Weights of a small image denoising autoencoder.
Model: 64-pixel images, encoder norm batchnorm, encoder depths [2, 5, 5], decoder norm batchnorm.
Data: trained on telescope images of galaxies (Galaxy Zoo DECaLS), 2.9 epochs.
Rows from block 11 of the encoder, named by matrix and row number. Rows with one number belong to one channel. Each number is 128 + 24 x the weight over the matrix's rms, rounded and kept within 0 to 255. All counts start at 0. Numbers have three digits each.
# convs1: grouped (24 groups) 3x3 conv (encoder.blocks.11.convs.1.weight, 192x8x3x3), inputs within the group 0-7, a 3x3 kernel for each
# convs2: expand pointwise conv (encoder.blocks.11.convs.2.weight, 192x192x1x1, transposed), outputs 0-63
convs1.69:144112124146106104145126152139093130132110098159108133112125131129159127132112114103128119128083109139129135129134122112254126138124130133146166107077151125134121136132138130109118139119133137110137153190133136123145
convs1.70:125105116142123129138089140137114117090146111132084143110128113144157123110135125105114102090099108133111115113146113147152131087140119155135149128089117131135150134127109084118109119099137140113134148234143112155147
convs1.71:121117103153135108154137133189119128129000134146139146104130117120134113114117120108097124141091147132139133124131099132101118086147112105143146092175122122122143148122156106040118129118115086110115106132105121107121
convs1.72:112106113130158145122121125138174161180065189161147146115095119109138117131106141149160130147118160142153130148166135150106146139160151127176137180090166114157122120108114104186111120121130146127135100158124139109114
convs1.73:119138102109133137108123151140173150168113180154159134120113128115117131119116121137134140132142134122160132156166142163125150134157138105153129145139163128155118132085126112145121120100120117109130127145128148119119
convs1.74:146142121149160129141149130133089191128086146117084116116153125113132134134142122124090137131133137119120115114155102099099157112119105132094138112103145135109135101189130128129104098125152109164128144136102131132126
convs1.75:118131120115060116118142142125137130158194145130126125153126134141049134145127130137131127115144162126136132129157109127165119114133126112148123127162151136137116142124135126055097133112119133112109122120127114113137
convs1.76:143168172127175086134120158119083094119141093091105145141132107130098140127127134135103131108180108128104149075092102092120103111111155124123124119106078110148141155151124108099147147144142121166151129086120124153124
convs1.77:117114135130164130126126131166165157171099157149174141124112116118117124132105124138160138142117147128152130135170127151113180144174146130140149151108144134149114122092136124138123115120122107111150130133121127102125
convs1.78:140193136169168143147138129122114102131091072108121142149136133177043150141140120127113138128163123137133133112107120127125124118120140114119101123153114105121151133154143157076155155153145141138147151129143116160121
convs1.79:114190135151173139146133125124118109128087079117096121156154134159025133124178143126123128145162116111137138109123110106122131152106129132103114111157121121087117157155146155083154126176158132136134156127132132159125
convs1.80:109144114131153123108147125092172125140232140127134143116134144134165137137115154141144121129157109136110142117122138122110145122109130116162148153181134138124136129167112129162124120125124135136127145151142142124111
convs1.81:124089132162113109101143119135082106175081078127151142137124130137105115108133120116084129151099143108132118133151127126156110129127140123120122120110119139118157132099113123106112098167126140080109150070120124136125
convs1.82:129116132138207111121123118114138107116229153139132147133106142130120143132140151125156123135170124135119137141120143110145132142125134133135131127121163140130139123147131119175115127115112130149113147198142125127089
convs1.83:104136122132147120119120092100130086107108049102092129139127125132128101131113139140121117119116121119126117138120139155162129128140112116102114105086085104078118130110127101123117123124123105117118121095107106139135
convs1.84:129130132127159127112100154139037134078098117109108120123127119143101140138126115130116131113112135127161105139127124168153160133143134154112127110106116102118119117096108124091183152161080105138096102054146103125152
convs1.85:107146131137167123112149123119157127141189150139127148128124146128130144123128142139128132119178115137106134110118114112133131131119132133143130154165145138134138123156118137170117131129147143152127141158145146141117
convs1.86:121122133182139104093130144115142134144160140103128145136088150134154140141128113126122114112189097127100121130123145126103124126126116150109178118169147142138117105108139124194089122096138126138123125200106115119136
convs1.87:135148125140154133142147139144158142126127167130163117118134135138118146123134124149127144123148140136157132130119130123125126131138133140134148139123141138132123133126138127166140148123138144134167149167149151147123
convs1.88:131150129142110147130161119134105141116145119130127121131109134116133132138129114118119137120135128137110129145171147161116142162148148118129129123126132121129121152195138169139179132203132127122134115138124133132119
convs1.89:147138121111170134142137131144114132153091142133153131133133123107132109129131115124111135126142126118138115134155145163161146154128141126129123128151118117133129113178114137229137125154134126144127117150120123128132
convs1.90:123129130126173126136148127152135125121135115128157139124134126123130132116151141139137162138119123139143117150097106100174106133074132131144143126139134132128128114158144111247141103174138138134130130162131109147135
convs1.91:147115117132142142118074138151134143135085121115130139089122128072148149136161105146119145153170099119158120136100128147094142108110166122126140106161117132141124159078114133034106128066128155135153122093112123120122
convs1.92:138104126105099131103135142132178127110117092096149128139124148165178151160082188111126137111170113103140134118098142127092142132098130120128125111166118153125150144037093098103145154102134143115138112141124136129151
convs1.93:138142120123166130144139145134114145148096142150142132133136109110095127113126136131122136125124119120127118147126125154189152161121136137122112127149110106132135112181114130246128117146133137131121140152140116122134
convs1.94:123117142101115130142117114137169107100090114124146139119115124170166147109142142126112126107070104125094099095100102108090164096117083134108128118104119132119119106080151088097175131133106103115133153173140119169109
convs1.95:136115153136117135129132132120105120142088127143096147118134137139164138115206151141140133151186143129191134098144089099106104116097123122145129149136141134167122124141138111097098132105102105127117105120138117104141
convs1.96:091121115131135123121107156140108135157121106119141138122077091092175091102091085114096111106152134127084101115155136138103130124137142167147137175093184125153109160121133155148134124207128131133121108170136127166138
convs1.97:121129133122105126118133107114139111125155123116127105157166163184066184150172157137171152156074180157172136132114125105118157138125117124118122138121131127146148114115117113126142124134120118128096115142105122128129
convs1.98:141126121128091133135134143100118134159119116135119144123164105138224160125136119139146155123194101140111145117150134125087136139129143155126114094101127100135122130098124107157082147112122129106124131099128125120134
convs1.99:133125122116135127121123125121136129114135138110122132143182158168102181156173135148149155156128176136156132134112125108109128146121122135101120128124122135127131123136116114133131136111132136124110114126113127130129
convs1.100:115127124096119132140128120130110122141119117134124129120163113161188159129125142120163128125177127120148129116125134095099144130133122150109114098129126128121130114080134082148095126113105141094150130110116125109127
convs1.101:119117125112139121128118098101133127104138127101128110147178163194070182146169148148154147174092166146145138114114130110127150137139118103117109128143128106127143116130130122112134127142119127118117103130110109120131
convs1.102:135145134128134114125111127125140139130165131118141126149123140121127129134141105126132135135125111126146136145126121161107149139120117135149131158104152158164121135139136154236145149129137123131131132253129133119130
convs1.103:111102140154112121127131142111081113152156125112123130129134126126202154161128120099143156140198127107119136132134111115106141128102120154123116061108116130095136089116135139111101135133127102114122132091120153147130
convs1.104:114128122100201150139107136135178161094142151154176121130114132111117100126131131137121136118130141119133103143103134137106108128133122134105127145111111138128122087084091066102126086096098115077092076187119098082138
convs1.105:155174170166126173147121135145127147145137150135127130118140112108111117109134109161138174179159129124125157109122129107125103171137116141099116095117083154161096105130112127159142122105146142156138163154151137100140
convs1.106:139128114122073134134143116135129106126116132106153123123123119118146125115146127135115140125082134134102133125137145167229141141141131116132117113127126128147115145149140133119127139125150125146149121057132127150145
convs1.107:147130116128050135141140156144112132120122134128146128118122130115174137128139129132105136118061118134119115120112146165206124118136125107130105134147147129123116128154139136104109123131152133159119131026191120124144
convs1.108:129049121089148071133081120114103108106129137147103123129112124127126128123140126106102102090158087124120127092111100119116143109130102111161089120088118111114120124118129130174114109111133124072133102150079131075135
convs1.109:116116109106142121116118107116169098137130157121104153137119127127133117123127119114140098115142144122110117159191154187077168162155131128163159154117124136165117134112109142131151123128110125098110104166090127081141
convs1.110:137172139146168175124130131174130169100163132167107123120113129144074123123126122138163135149171132131151133140101137120098117140113122149092142118132098144122106114115117118220126131096116139161102145168150162102139
convs1.111:126134149122210103121125123122115131129169123121105130139129132133109126145136146127126112143144131118116125116137120112088146127133126148129158158087120119138135126116113114162131152100112111086131107255055118088148
convs1.112:142125135111099109102152137119151086125119107099157162108105116147121095118141131091145098094067174089062112133164138085171174175141127112156107109130147096112142123117142154085132137108136114150114146145124117123143
convs1.113:124141143159255135122159117122109133130119110130121122114147113087161130111122121131113141149128112126128110123094136150105098120128103115099136162101116134113113120145124117085131126164137109116138144114115121124116
convs1.114:171156148155205171166162132144108124130119117123140119112145130127136201116155147147089136146113089135092106104107099140135078084123121146127147115126099153109122142118130123093110138118160130133143104112101091122127
convs1.115:143119127111116118131122110110146122124149114141122130125124119129114102127127142139161135152222147151107123119113131126074158135152133107138141128207169145126141139117136148138138136113126139135125129160109110136118
convs1.116:146134138123097095107128141145145094098096154118144111129150137126129123120137142090086096066056094122175045118133141139141167130162111129105133080091110143128134096112109149105119111089137125125106110122149135160117
convs1.117:142127141148072150145156136111121111108150142114137136128119135130116125120155132086112113080145093087037167105181120131183131126170147120143126089070114106100122128110134149141117116130139120121107113154094116096127
convs1.118:128126122098129117132112125133134115134114110125133117129119113129110106135143122151165153150224165148132145136100142124094164121146128125141140100183147140132124136170113104123137134123119121129132131164139124132122
convs1.119:128126155159139113146154141123127136073138117105149129124142125096151102130143113103085157092075131095075137153145131182136148168101120107127144113087146114067138132112123139121138127136145128102130124114127103115133
convs1.120:118125123120070141122137132140144138126137126124145133122113147132106110145111142127127095119255127117098115135104146138163122147136129128146138121104122146160129124113123122112124124117121114132129126174115128118147
convs1.121:140155142133184179150139144143099107104137100090132122138107104094157108114101142151137129144154129103174127183137125104245129123112152137150162189083181156159135132128124091119113115084097125130135167108153143146099
convs1.122:082119126141097158124159103144139161141023136157131170136129130111099106140089145128126160136226149131115145110109148190099147124136130107100094080212083117091101109125127142108140117153121148108127105176101128124112
convs1.123:089146095132094131118135108130147144117068115135142146121106119132115105121089150160196142141176148145135145140157118179141148140176114086075081081144099099078109139117109132149140142120113109117125096162088116094113
convs1.124:127111124132114121109108132156116130127195110126127143122125132138255168138119168131103113124130124129128112132099143094120117133119136101121151152125114129119140136122124096118150132144154129160131142101139126157144
convs1.125:111135127134128121114120137144145141151103147118178141148153124130199186141179137083122136133124111127112121111132141138100131133134131128110127114145111108123133129130137126108124110129138126107101096114128143118139
convs1.126:138107123135102124140116134141116134135212115127130139129122132144243159133137143099113110127096141133118114133137139090091146141133120136137134120126132131108142120130134119124126149147113115121105138069135127123135
convs1.127:180119134121179130144122158119123133101124153137153124144142141112110119129132111083125110111129114110108114138107088110246116136064148145150150179048154135177148101088105108210080111061127154147139153075174125155120
convs1.128:125124151130175162137131122122139121113107120120121128110131139117128130126140120143149137146155137145169136128128140132127120118145125133128129109121136120120140144138145151184141133168131125150134138126144140141129
convs1.129:136092134106138097115109105138135110178106141123192147111115110117148119113119138099076109118056139118084075126122126101133118121116122142114126150175159129168134133105129072115116114069133111120139114148112133110122
convs1.130:148139112102114096145113114131085113158116127177106131115154108130130144117135122117127111115024117118083100138142124105183161142138113130166123160180130117130133135136124103096118129107144110132148121125102133129126
convs1.131:131155079112068146134089128114162145123149138104174113114092113101142101113124118132157097136066105075116171125138105106111099114115141120110130113116132132136125155120116087066096105106117130112136126137102120116137
convs1.132:157072177122098097100098139148147131116148123130173152110103137130127124112144115106143113117034178129107112101116131135137135125148104111132116134120148117152128091113141092084136122095141120101139116126121124145113
convs1.133:126096172118125100140134114132146128160113119138176141136108121130129145111146106076127103123034192127080107131119122087149143111136108129149125146194133111159144133130140100058175131099107108103139132130119132116121
convs1.134:114150138127175157133113149140141146118096129120132131124137137140160126131121131135113143145217129131165128128148118131124128119138123136105122124113139135126133130112140140222125127139113125127129142162133139141115
convs1.135:129112167112098094146114121131134138155152146158135139111116122115146105123123115114169118087066134134084115125138117109127136126117102116123129143139128116147127088155163079063109107123130111137126112117124129115141
convs1.136:136103125114125112159072119119124124166146118116102130109101138192090097127134090129170123100114155102184115123113138124145119108140108144129113103124133126135121105137136121118113104088141135174109110176205137191115
convs1.137:129159128152096164125191140128127112142131136122125110153143131145239134129129118102129145140102123135130133127124131125096154135138125128111144114145123137157138134135123165107146137122113112103133112118096125105148
convs1.138:151119153163112146139149153133120134124131139149129112099098116119255128112113107130117129136099132111140136123129125122121153122124108121132126135130138120141131136121112148117143100123119097139129132132120137107132
convs1.139:132141153167122153105180156122135131126127128112131121158126117125232126136124114126104143140070120132112122120132124134090138116135133140118131121123128134150137135137127183112144147112124119124122106111117139116143
convs1.140:131110126171159145136141143128131126120123144142141124134165141173173169130162113116099096133127123142092127129125130103116136132140125140135119153139143134128141122122121159110136138111127128124119106121110133116130
convs1.141:125112133106139151134130107128101148156183121149112113120128133118124106135111142113122118129110112127153127120126138146091081139125116128134136125125117132132135116110116088067090112094102153145148142243146144152141
convs1.142:133144142126153158135167149135132128122119137127140117149132124146248112117123126120119134130081117143115126117134133146091132120142118127131119116142120139149144134117122170125143124114124117108125107113096144104133
convs1.143:142140145134136128125086086156121131117152149113135120147130174091085114122128132121123145137148171178163144114119121126132133143122136128109132130154124105136118106137133099082145137122178143135121142195162145173090
convs1.144:109120100096217113147079155151116116146125122109122123124147114159079138133112109113125153136208111149165122124111141139077120142139108135107096106193102137143108111137129130068116115130121144126119140151133136142112
convs1.145:118130119115025098118107120130125120108147111123159115126127131148132136135140150115123111107099116099127125130123120135168119121106145124078172105102129140107132129087150114195106145127149115116118109161083105148134
convs1.146:141046166148141111148096137118187111145129111135105118129132105113084100124129125171139138121200112123101149112130121104056144136167095157110150125152176149112156118154118113093142131159077167182147101097122122131090
convs1.147:121119128141127127134086148108123109128123127111121142125125118132094100116120151125139135147255117130089145134119144113098126137131148132116115126158169113127119112119142142096145124139121125125123102231125141124138
convs1.148:155151152151112110115135109158156110171117119130111122159125095147070127119108110159143148113160130134174128129119116097092122156121092149147116176175166101179125130140109102083113149100108149151124127135143145160122
convs1.149:114133113113168125112023108156146155135139156110112123134135151147114100116114108125139119143178127112070116117107132115096119114122122142157103095169162108042107139130132142110133123130110125136122105152131137098107
convs1.150:130104123123127094115098120116138117114117184135151122106129128126098137127163109155141163182192178140151116137163148139146105146135132119082064117133087107077100125133115132137125121147115148152158160198181118140133
convs1.151:074119144123175138130131121157098099100124103092144142133158113157075098123093128106088136101177124115126109118151117133100149144121122104134124109186202105152116153136116097102134130117133120094123093154098111127137
convs1.152:129122131108118125140110137129100142122129128129112113136112140115127123131120136132131133127125106119125145119151131181226146122148126126140112121100115132118136139125124137121117150112128127135124139151138127142131
convs1.153:131075131107164134120120121168111133127047119150134151150097162074145128129152127136118118108139158129132119076100107097115053108101111152119128164112097121129126140088145129122113150104107106079119145124117112121124
convs1.154:099091142063179083114112141112133143104098120131133101100117145104122100109087168138112137100144120115140126129160106155166093099145175133118123115164142143120115139100138115131137124106143149130086118129146115168113
convs1.155:163123121107103102114148121127079109121146127104134123160096142113094101126143138120145109136126152142116122070148096065084103093088101108113130141181117133121130147099143129133129145109130110138127103142116124103120
convs1.156:086103120130134063116118133125088141147107116138115116103120119149085090115152098112143125113116117100128123106157106153164157124158091146113124089187120128098127107079138130142076129122094132111128122170146132111133
convs1.157:129115133113139104125124131115118137109134114142147117125099128108141135127126124124115134088128116116140125132181145187115193147176136123149116106137121124126134118120106134131116112144125139135115134136141144142147
convs1.158:112104098115195136144085135109142103118162114131103125126120149097209111141148144117126128161162105140133146106054144117083158147130083136132124137150092132109128115126129100143069115108145125115114108109149143099097
convs1.159:093109120147143117119126102126114129117146099125121117117106102105147126113147118135113126119122133126124130146191157174071179152197130138111135127124127138111127124124112134132129110133104136139129134120140149134127
convs1.160:095131135145103134129123116069180120087148087147176112118121115110096123137172132130160111118093127141113145128112113102082130124124130099144123149108119119139114051114094103084112094115107124093139114092129129108139
convs2.69:171166108103134117096151159098113153102089110100097133177179104111096132145110150110139104143109124112171126114123109109095104145121109153112125131090157103125099148101138095162103083135076139
convs2.70:164169108115085119113160138099121163082083095109089119158153098122108141140112155105151117136121118103148146111104113116099117139081116154128108126092131115106124142119158111159103104144067142
convs2.71:068154112114131107137169127106207146135131101108096141145117130137084135128108122146138123163153135115115115075147122112137143092151105096139092093123109170090156184093029134167123126176228148
convs2.72:142145107124106108116150138106126127113126120099120156144185118118115123146120142107147117158117128130138140128113119131118130151125104151110118113117119109123118136129135118148129114141088156
convs2.73:153147118108090095104153137112110154107113116107103123154161111101115132145115165119142112146127123123133149116100115105111119143106112154102128108099133114115100159101155112157127089147071145
convs2.74:095131158147148137132100104102124115124131118114114153135083148154141127115109107123116111077151136148142115150145132129134138119155130141127125132130138149172124131119124135086119126107136089
convs2.75:170157103114116114085150133114114151109090124115121113153179111107122153140103164115149100146109134118135134102098122110098121139118117161105133111112131124112102143107146109169111101148089155
convs2.76:118146153137128130150099094123119152106144140142115149137090138159147159109145140142154122094151113182125116138125142150144137127107116125126125131121157133141141106166137131102127108125081111
convs2.77:140153131110095106114147141110113147095119117120114115133162111114111138136112141126153131159129139133131146130113139117118131166093120147114129122117128112123109151108134120144139101130074148
convs2.78:124119147158139139130112091119097116083152151144123170138121127152146150082139128155090124098141131167136123126132142135141145114104152125124140148128174142130142089150132134069145113105089096
convs2.79:125116144139132136132137074116110136090138143131121155134115117158135148096136133148096121096119143150132122126116127132149145083099151140130129138128176137130144096162128123054142111117083088
convs2.80:184163092095106123083152154102122143104104119113102102156175114114120172163114160103152103148104121104173155113122117119085122148120131144123117098109141112112113141116156109168109089150108135
convs2.81:137113173141136108168132129131111149113174164126126117119108136108136126111159115144096110144112137137103131131133142145148085121117137111141140113138136126123127094137126143122113119128118109
convs2.82:149177109109122118098153146086105164084107109105089118162145126119127173127121149114148097146111104097140124103129130095093107109112125142118108099107154115096104120112149102155117075141092129
convs2.83:129129150139127142122114082117116144096141129128118155109079118142130149102138137138080121095138138153142107140109122140139160103131137151123128143111177146142123093158139133096146101099069096
convs2.84:107126160152126142158107097108108157102142110125116155100082137133146138081162130151096117094171149162105115139123123144137145092131149152134130127125192140129135086150131134102151095125089106
convs2.85:164169105088113109090155148099108154086115121122103096153158117121125169145121150113141113135111111108147138113118129116091119140106127153116102106108147114108124142117148108159118091144094132
convs2.86:141155087132129120088143149098123142115117121122120119152147104124134155136122132111148091136105102098134123083127133103089100101131117120120084095119140095110126142121139121150132091144133139
convs2.87:143167131121117121111149139094114136088120123112101133147154124117130136137129142113147123129133108120135133130107143101099117142123122151113111111106139112122103129121135105143130094148086136
convs2.88:151147111116117114100150139122117135115113118118123108134178136114127136152113150097143125150114125113138153127111124132110116155092120159120123101111133121117124141123155103162127108145095153
convs2.89:169163102111104118102153135107104168065107104090119114153151123126133162141116163107145101130107116103158134099128115105115128128121123156109119093109148104108103139117172088167125084136074135
convs2.90:128165116142129107104150136090116166087154116066100129156137139120138163118123145115135091132104100111151131095138124093112109111121127148123112086108153098100103127120144107149130070143104121
convs2.91:109136139138122141151111090111094132097121140122120158109082140156136155110127115143099103089148128144131117135127122149146131107150129130127125113123154146145138078144120132103127114083071096
convs2.92:102133147143116168122109099117112170106156125134131146117116125140147126117144135154110124077149131164122123139143140127118129137115116147137099117137140126136121088126154135109147103120088105
convs2.93:172154092121114112097147141104105164094118113087108112151163113121138168140115157110139087135102126095148141101122120109116125132127125147111108081099155101108098138113155100168123069140084140
convs2.94:089122160160117128160130115112143141106128127118136150138109140130164139109140132144117101130118157164109111136153142082127123101137122110130114120110093137127099140110115150133141121132167133
convs2.95:131112159125120149118105075097092097090128138135124162110097136148144151101124126128103123078147151181119109142101129144119136120139140148118117129108163154157123103147145119109127110107026088
convs2.96:126115140139140151145120071111114118102145134128116163103092129140151143074148121133090125094150158169127118139111125139148142102112146127114125144109165153125127082177141135104140092107066079
convs2.97:135141138110111114119134141120123125125140113128133130146173121114110132141121156127147143147143123131135166144104129114124119170105115141122107129122125118125117136130137121139136122130104162
convs2.98:179171096115106119100149134096109154094080127094095142156156118113114160151111152104147100147100126107154138093107114096108103126134122155103130100101138110107107132111170105169116089144068142
convs2.99:148159133111105111105143128098117144111114120118111146150156106116114137143119148105145116147117126125142138127106124116116118150106104153113119113108130111116100141115141113152114103134081155
convs2.100:165163098120104113110144139100114163086100134102089136153149122113111149147120149121145110138108122112142138105121104109118108138120120146111113103108145111108121130116167104157115079141068147
convs2.101:165131101119097102108141145122124129130118125111131125156195099116102130146121151114143121151115126114143150124109128127108122158113110137112126120131106119122124141120145114152121118136103156
convs2.102:138083158137150149123118097114062085121128149135141172117084128149164142083147145142084139086137148169137099149132141144144128114127144152132137151139197153138145047149165146084134111065069073
convs2.103:169158120101093109100146140122113158098091123090101120138137126111128151142109154109139112131105114104131147110105124100106094123131114132111137116102137112105111137112151111159119098136080142
convs2.104:148110178154129109124120081111116132124133143149117106119116140147120109112143147129119145120140141109101112120162114124142120070143143121136111119129137154115133091130170104080135114177083110
convs2.105:108109163130147118138132121135071112137130138150152138109108135145161152111130156152097151129148146179146141129142146142146133131069124156123155139136139167118147064172133175128122140110107117
convs2.106:158162087083095115111135147085113169071092099088099097159172121117096156155105146114169111148108102109147145116103109094095093162079093150110119123088127106109105157093152111161109088137081148
convs2.107:170140080099105103077135173102128148114096109094118075160187110111127133159109147102158081139090115088137147115130104098081093162086125134117106129126122101109084172102147101190108112157129148
convs2.108:111131107125115135126124137101179158130121121149117142124131125129115115148120097133161137108151123131102138170121094132136121120135112125119111143151102137111119134130149116121121138156149138
convs2.109:132120113140116104124133120121125122116111120114128134156154130133106129126128147127135112142108139115155148137103145135121130165125110155116139113105129149127113124119131120142118115124106147
convs2.110:097096152162145130141117093125086118135121144135146176100095130150150152099135146141082150097134145173129118117146140158168128114122152144134154120121158166132145055138143150106124123056086091
convs2.111:085120169173148132161102084111115114144191126137133169099094131155126109093132136125089153090132152143118081114159126123175125062200132152127111114121165185123154095140123144091127119098105072
convs2.112:111136119143166120151159150101147131114126139118096146160148112124157115134107147137135088138115135101145114144124130133110128134149111150138093119114137125112108136122108118132120122151124135
convs2.113:117104118141114116149119063143076103096121137122137162075122157152175131110140101134062140100123134141109098121131082156162120065121150139130156131124107136142168030164162132133135122098085086
convs2.114:114103132135127113147139064126106082113128143131137175073119143171152173117135131148093133108115119162125104121132136142153121072103149140120150134118114151140176026176147140115128125108076095
convs2.115:154165102111111127117159144104101155085112109103084123152144120130132164139122162105137085137103130115155136092132116102093097127113118157118110098104149109106108132102140102163113071139076140
convs2.116:099144139109134145160122109111141175112131140137125140137097120142139138084142128135142117122123145158139116152125122126152156108106157114128115119113158145101138113165103125123139114134099103
convs2.117:081132129130140120161132101102152147111141110123131183142085113161107133110126140153152101135115142135119107134122137135140149108164116120123118133117152147111159090149109134116148127144133097
convs2.118:170161108099101126105151146110095156093104098097094129146155112122121155150106152106142100136104118121142159109125112099103121155132120161123121101108138109111091131114150097167117087131084137
convs2.119:082124141158141132127110104114099107116155120113142192125095140158124147110136127147093151125146128180130098125114123135139135104134126128127140133134148161132165095131124148114127132122121093
convs2.120:098091162123142175143095120097114137074174126112126138138101133112185123084178109133092091103116098132136124192168175097144090123122133144133124208146139102153155115136118105116172089103075112
convs2.121:111129145158115160136106106125096129083142126124137178115115127123108128068151115156081105108131139170132115134103136138146138136112153129135161133091152099124121119145119130105136105083075103
convs2.122:103132161141159129136104105104113142108177147129137143134076139175164135104154125125102105103103105105131139147194153129146105063147094131135088140171149145166177040125105126097162113114106090
convs2.123:104111204136126168131110071085124157082181145151091122131048142144183169101179118149131095088149111148105158180149133160114117076138124145157065118118174142153128061143125094122181079130038102
convs2.124:150168093117113125106138142083111172096113112083101121153167109115115141147113163106136092133096117109162139116118106095102112140103118160126121107092140111114105140115148097160119085143083132
convs2.125:153159131104104122105150132104104160102109109114110105135149126120134151145108165105146122127120118112139129112116106109112117151109109158114113113109142121118105157113140103159108102145087141
convs2.126:185147080132114118093136138109121154103114116094110112145167113106123137158105158109142098130105117115150147109121098120094117149113126165111131110115136097115097151130147103174113094135087134
convs2.127:076137120153123114148115143152123114110109112091150162129142157094122146099145098151132108139128127145166130126128151122195143166134150122125186099118115115095127165118071143112127140087169124
convs2.128:160162118096098111103157126099115154087118105109100110133140120111116157134109154110144109137123112117136140114106109104100108151105115152114127101107140121114111138112140097146119081129066149
convs2.129:110137138142141134156120075108129140094131139133122171112087119141141146077152088158106108109124144153121119124110140140152147073154145157131124131113163144121138065166123134099140096097069097
convs2.130:103144137138133135156134095108100141099138127125134167117072125147148139085151104152115111115113150153134111127117120139158152076129143148129127133110161145114139080142137135083140113085098094
convs2.131:110112109131118112159138080102141146110134124126112149113079114154114135125136106137121123118110130105103117121116109146171138072143136128135108127121125133130139081153113134136132119121111115
convs2.132:098135154139125128169110081101124131111116124103120158124088126145138134104134124140129110100131143141116119137110137138143135090166147137117141121121145138125128094131118135110144118108094088
convs2.133:096124159159140130155098069110130117114126145112125163115085138150150146085149117139103121105128166177127121140124143139157128084162137155135141132118142143136120061146126147094141113114086077
convs2.134:149169104122120115099147121091110160077122101109090128144150115113128154138113156109144083137108113101144143099114110108099103125110129150119120111087139111103114123113139097156120077139077148
convs2.135:095132134131135116152128085117122097127131129125122163123094112147136140103138104131125125115128143147118127129127114134156134069166135150130135101108145161112150099150128134122133119105114089
convs2.136:125114151153124147127113093124111122104130117127125155110120133146126131084114132133112103090137159189138113124130145152144132104126143145117129114109146137121132115143122125115130104096042083
convs2.137:170147092087097115106165146105109152097106106105093105153147107113111160150124150103153100147103087094154146098113128108092100136111109145121111100109143103104122151117153099154112090143085155
convs2.138:142191089106100122116155134089107163086109117102100122149112112115112162130136131104143117141122091108152138091121130084083102107115114143123099101102137103101120136109149114154113090130072136
convs2.139:167170080091103121109166140109113148096098100115104104150149113112107157143121157108152124127123095092154150099122137110096118148093123151127110123104135106105124138128142113159106091146082144
convs2.140:165158103111106121118138143100110156102112106124100121154152107106119147145122144117146105133106115114159142126104116118102108153112115150108108127095131115116113135118142099154104095141087133
convs2.141:133128152146136153148088094113101102109128110131123185096120118151107139081125128130100123089140160191138108136111124156144149094137134161114113126108158171119131102159132131089133108090058079
convs2.142:170166099088110127101160142094110151088079124124083109139142112117118163141126160099154113132112102093158148103114119106090110148122117162122107124097145107102108142118155111164116076143097146
convs2.143:107113130156158144131112108120102088105115140116146172110125129135149104088120135126081103076110140133126084136130162141143147114141121157125132150121153140118128080146135125094134122101084093
convs2.144:089140141163108135148112094130099116086142106123130190113094159125151120093170114160087105106098152156138130135125120115170134086141144120148160113110161116104130073143133117111127113093117098
convs2.145:146131064095141124110154140124148157141118131118126113169178099117108108142106127104169149125111124068153110110110121118095108137126133133107111158153102132123131172110144099161109124142142151
convs2.146:100122158140101128144130111122110103120133138121105135080117157133157139094139147165098126109133131158125120126124118136152127139123121131136152102111153119116137098159135163161122117114098113
convs2.147:086126132167124134150115112111109124105165115126136163118117136117156105089166119159120116107096126127134133154143148099146111136155125115148138124125156119121159080127096130114139132124114096
convs2.148:096119170174123127123127103136076107087134144124119152129112132145145147096158133153048118103128150162113131143108120147144124092119137143136130109106175128130127071147137125127134119098111105
convs2.149:113130164117075116154115130116107137117133124148098108020076172123168122117164127167129136126140131132131134137145100133150136135139138140130147118097116136106174095138121148153138125130121133
convs2.150:065164111166144141129139143116125119131157119121166173155134130123156096115135105141161109116101104121133125139113164076136124158135118098129143133112150122111154149126087143129115156075165096
convs2.151:095109142119109135153112078114115154076132123120125144065079164134150133102139123129136118094129132156147100140135127140164127076155153140136135117107142139117154074143149125095141102110061095
convs2.152:154181123122117124102148133107120153085108121103104129161147105118114146144117160115154096152116129129143139107119109118100120142119116156096121102095134113123121135106155106156127083141061146
convs2.153:111125148117118128152123118102156158105154133123107121114116131133134112094140137131124100115138147110091112148128138127094134112121144133121108121130132152110116117127115117172140105142123126
convs2.154:153131104120103111121143118119122161105072099093125106148142109133120144138111163105141087138105143089125131092138114130113121136138122155127119106117129124121132137119156091154119086138094134
convs2.155:096145156100136121124137099121109111123150121134129159094114161145146155122149088134131121118142134152125132128124108130123115071125136158140115106122162150136146104126164133131102137085131122
convs2.156:163157116129115117117147133110126153087079104118082129127167121118147146143112139114137099139117124100128120122114100118102104123136113152099130121111139134114126147118176104155120091143061149
convs2.157:142157122123101122106140125104116145092114118103118137145159115103114142157121154115144128139125133110151137120099119108110115148110119146108126114109128118109122145124150111146130105127079150
convs2.158:090130141152128114166098100099145166122176121131123155134095102146109137096125119134128114118124145122113130105133151136151153080161115152114108119115141194106126088133100119107133105108129095
convs2.159:136135102106103101118150123133124133127113127113126134143157129113112130154130141108148147147133137107137144139114124133113123160120107147124129119126122131132124150121136119154137123132106158
convs2.160:101105114129107102148154127123189162105109128117103142137142127142115128126144135156180127157110100102100116148117117114164102089122131115122115120131108155121137111145102139153137130154154135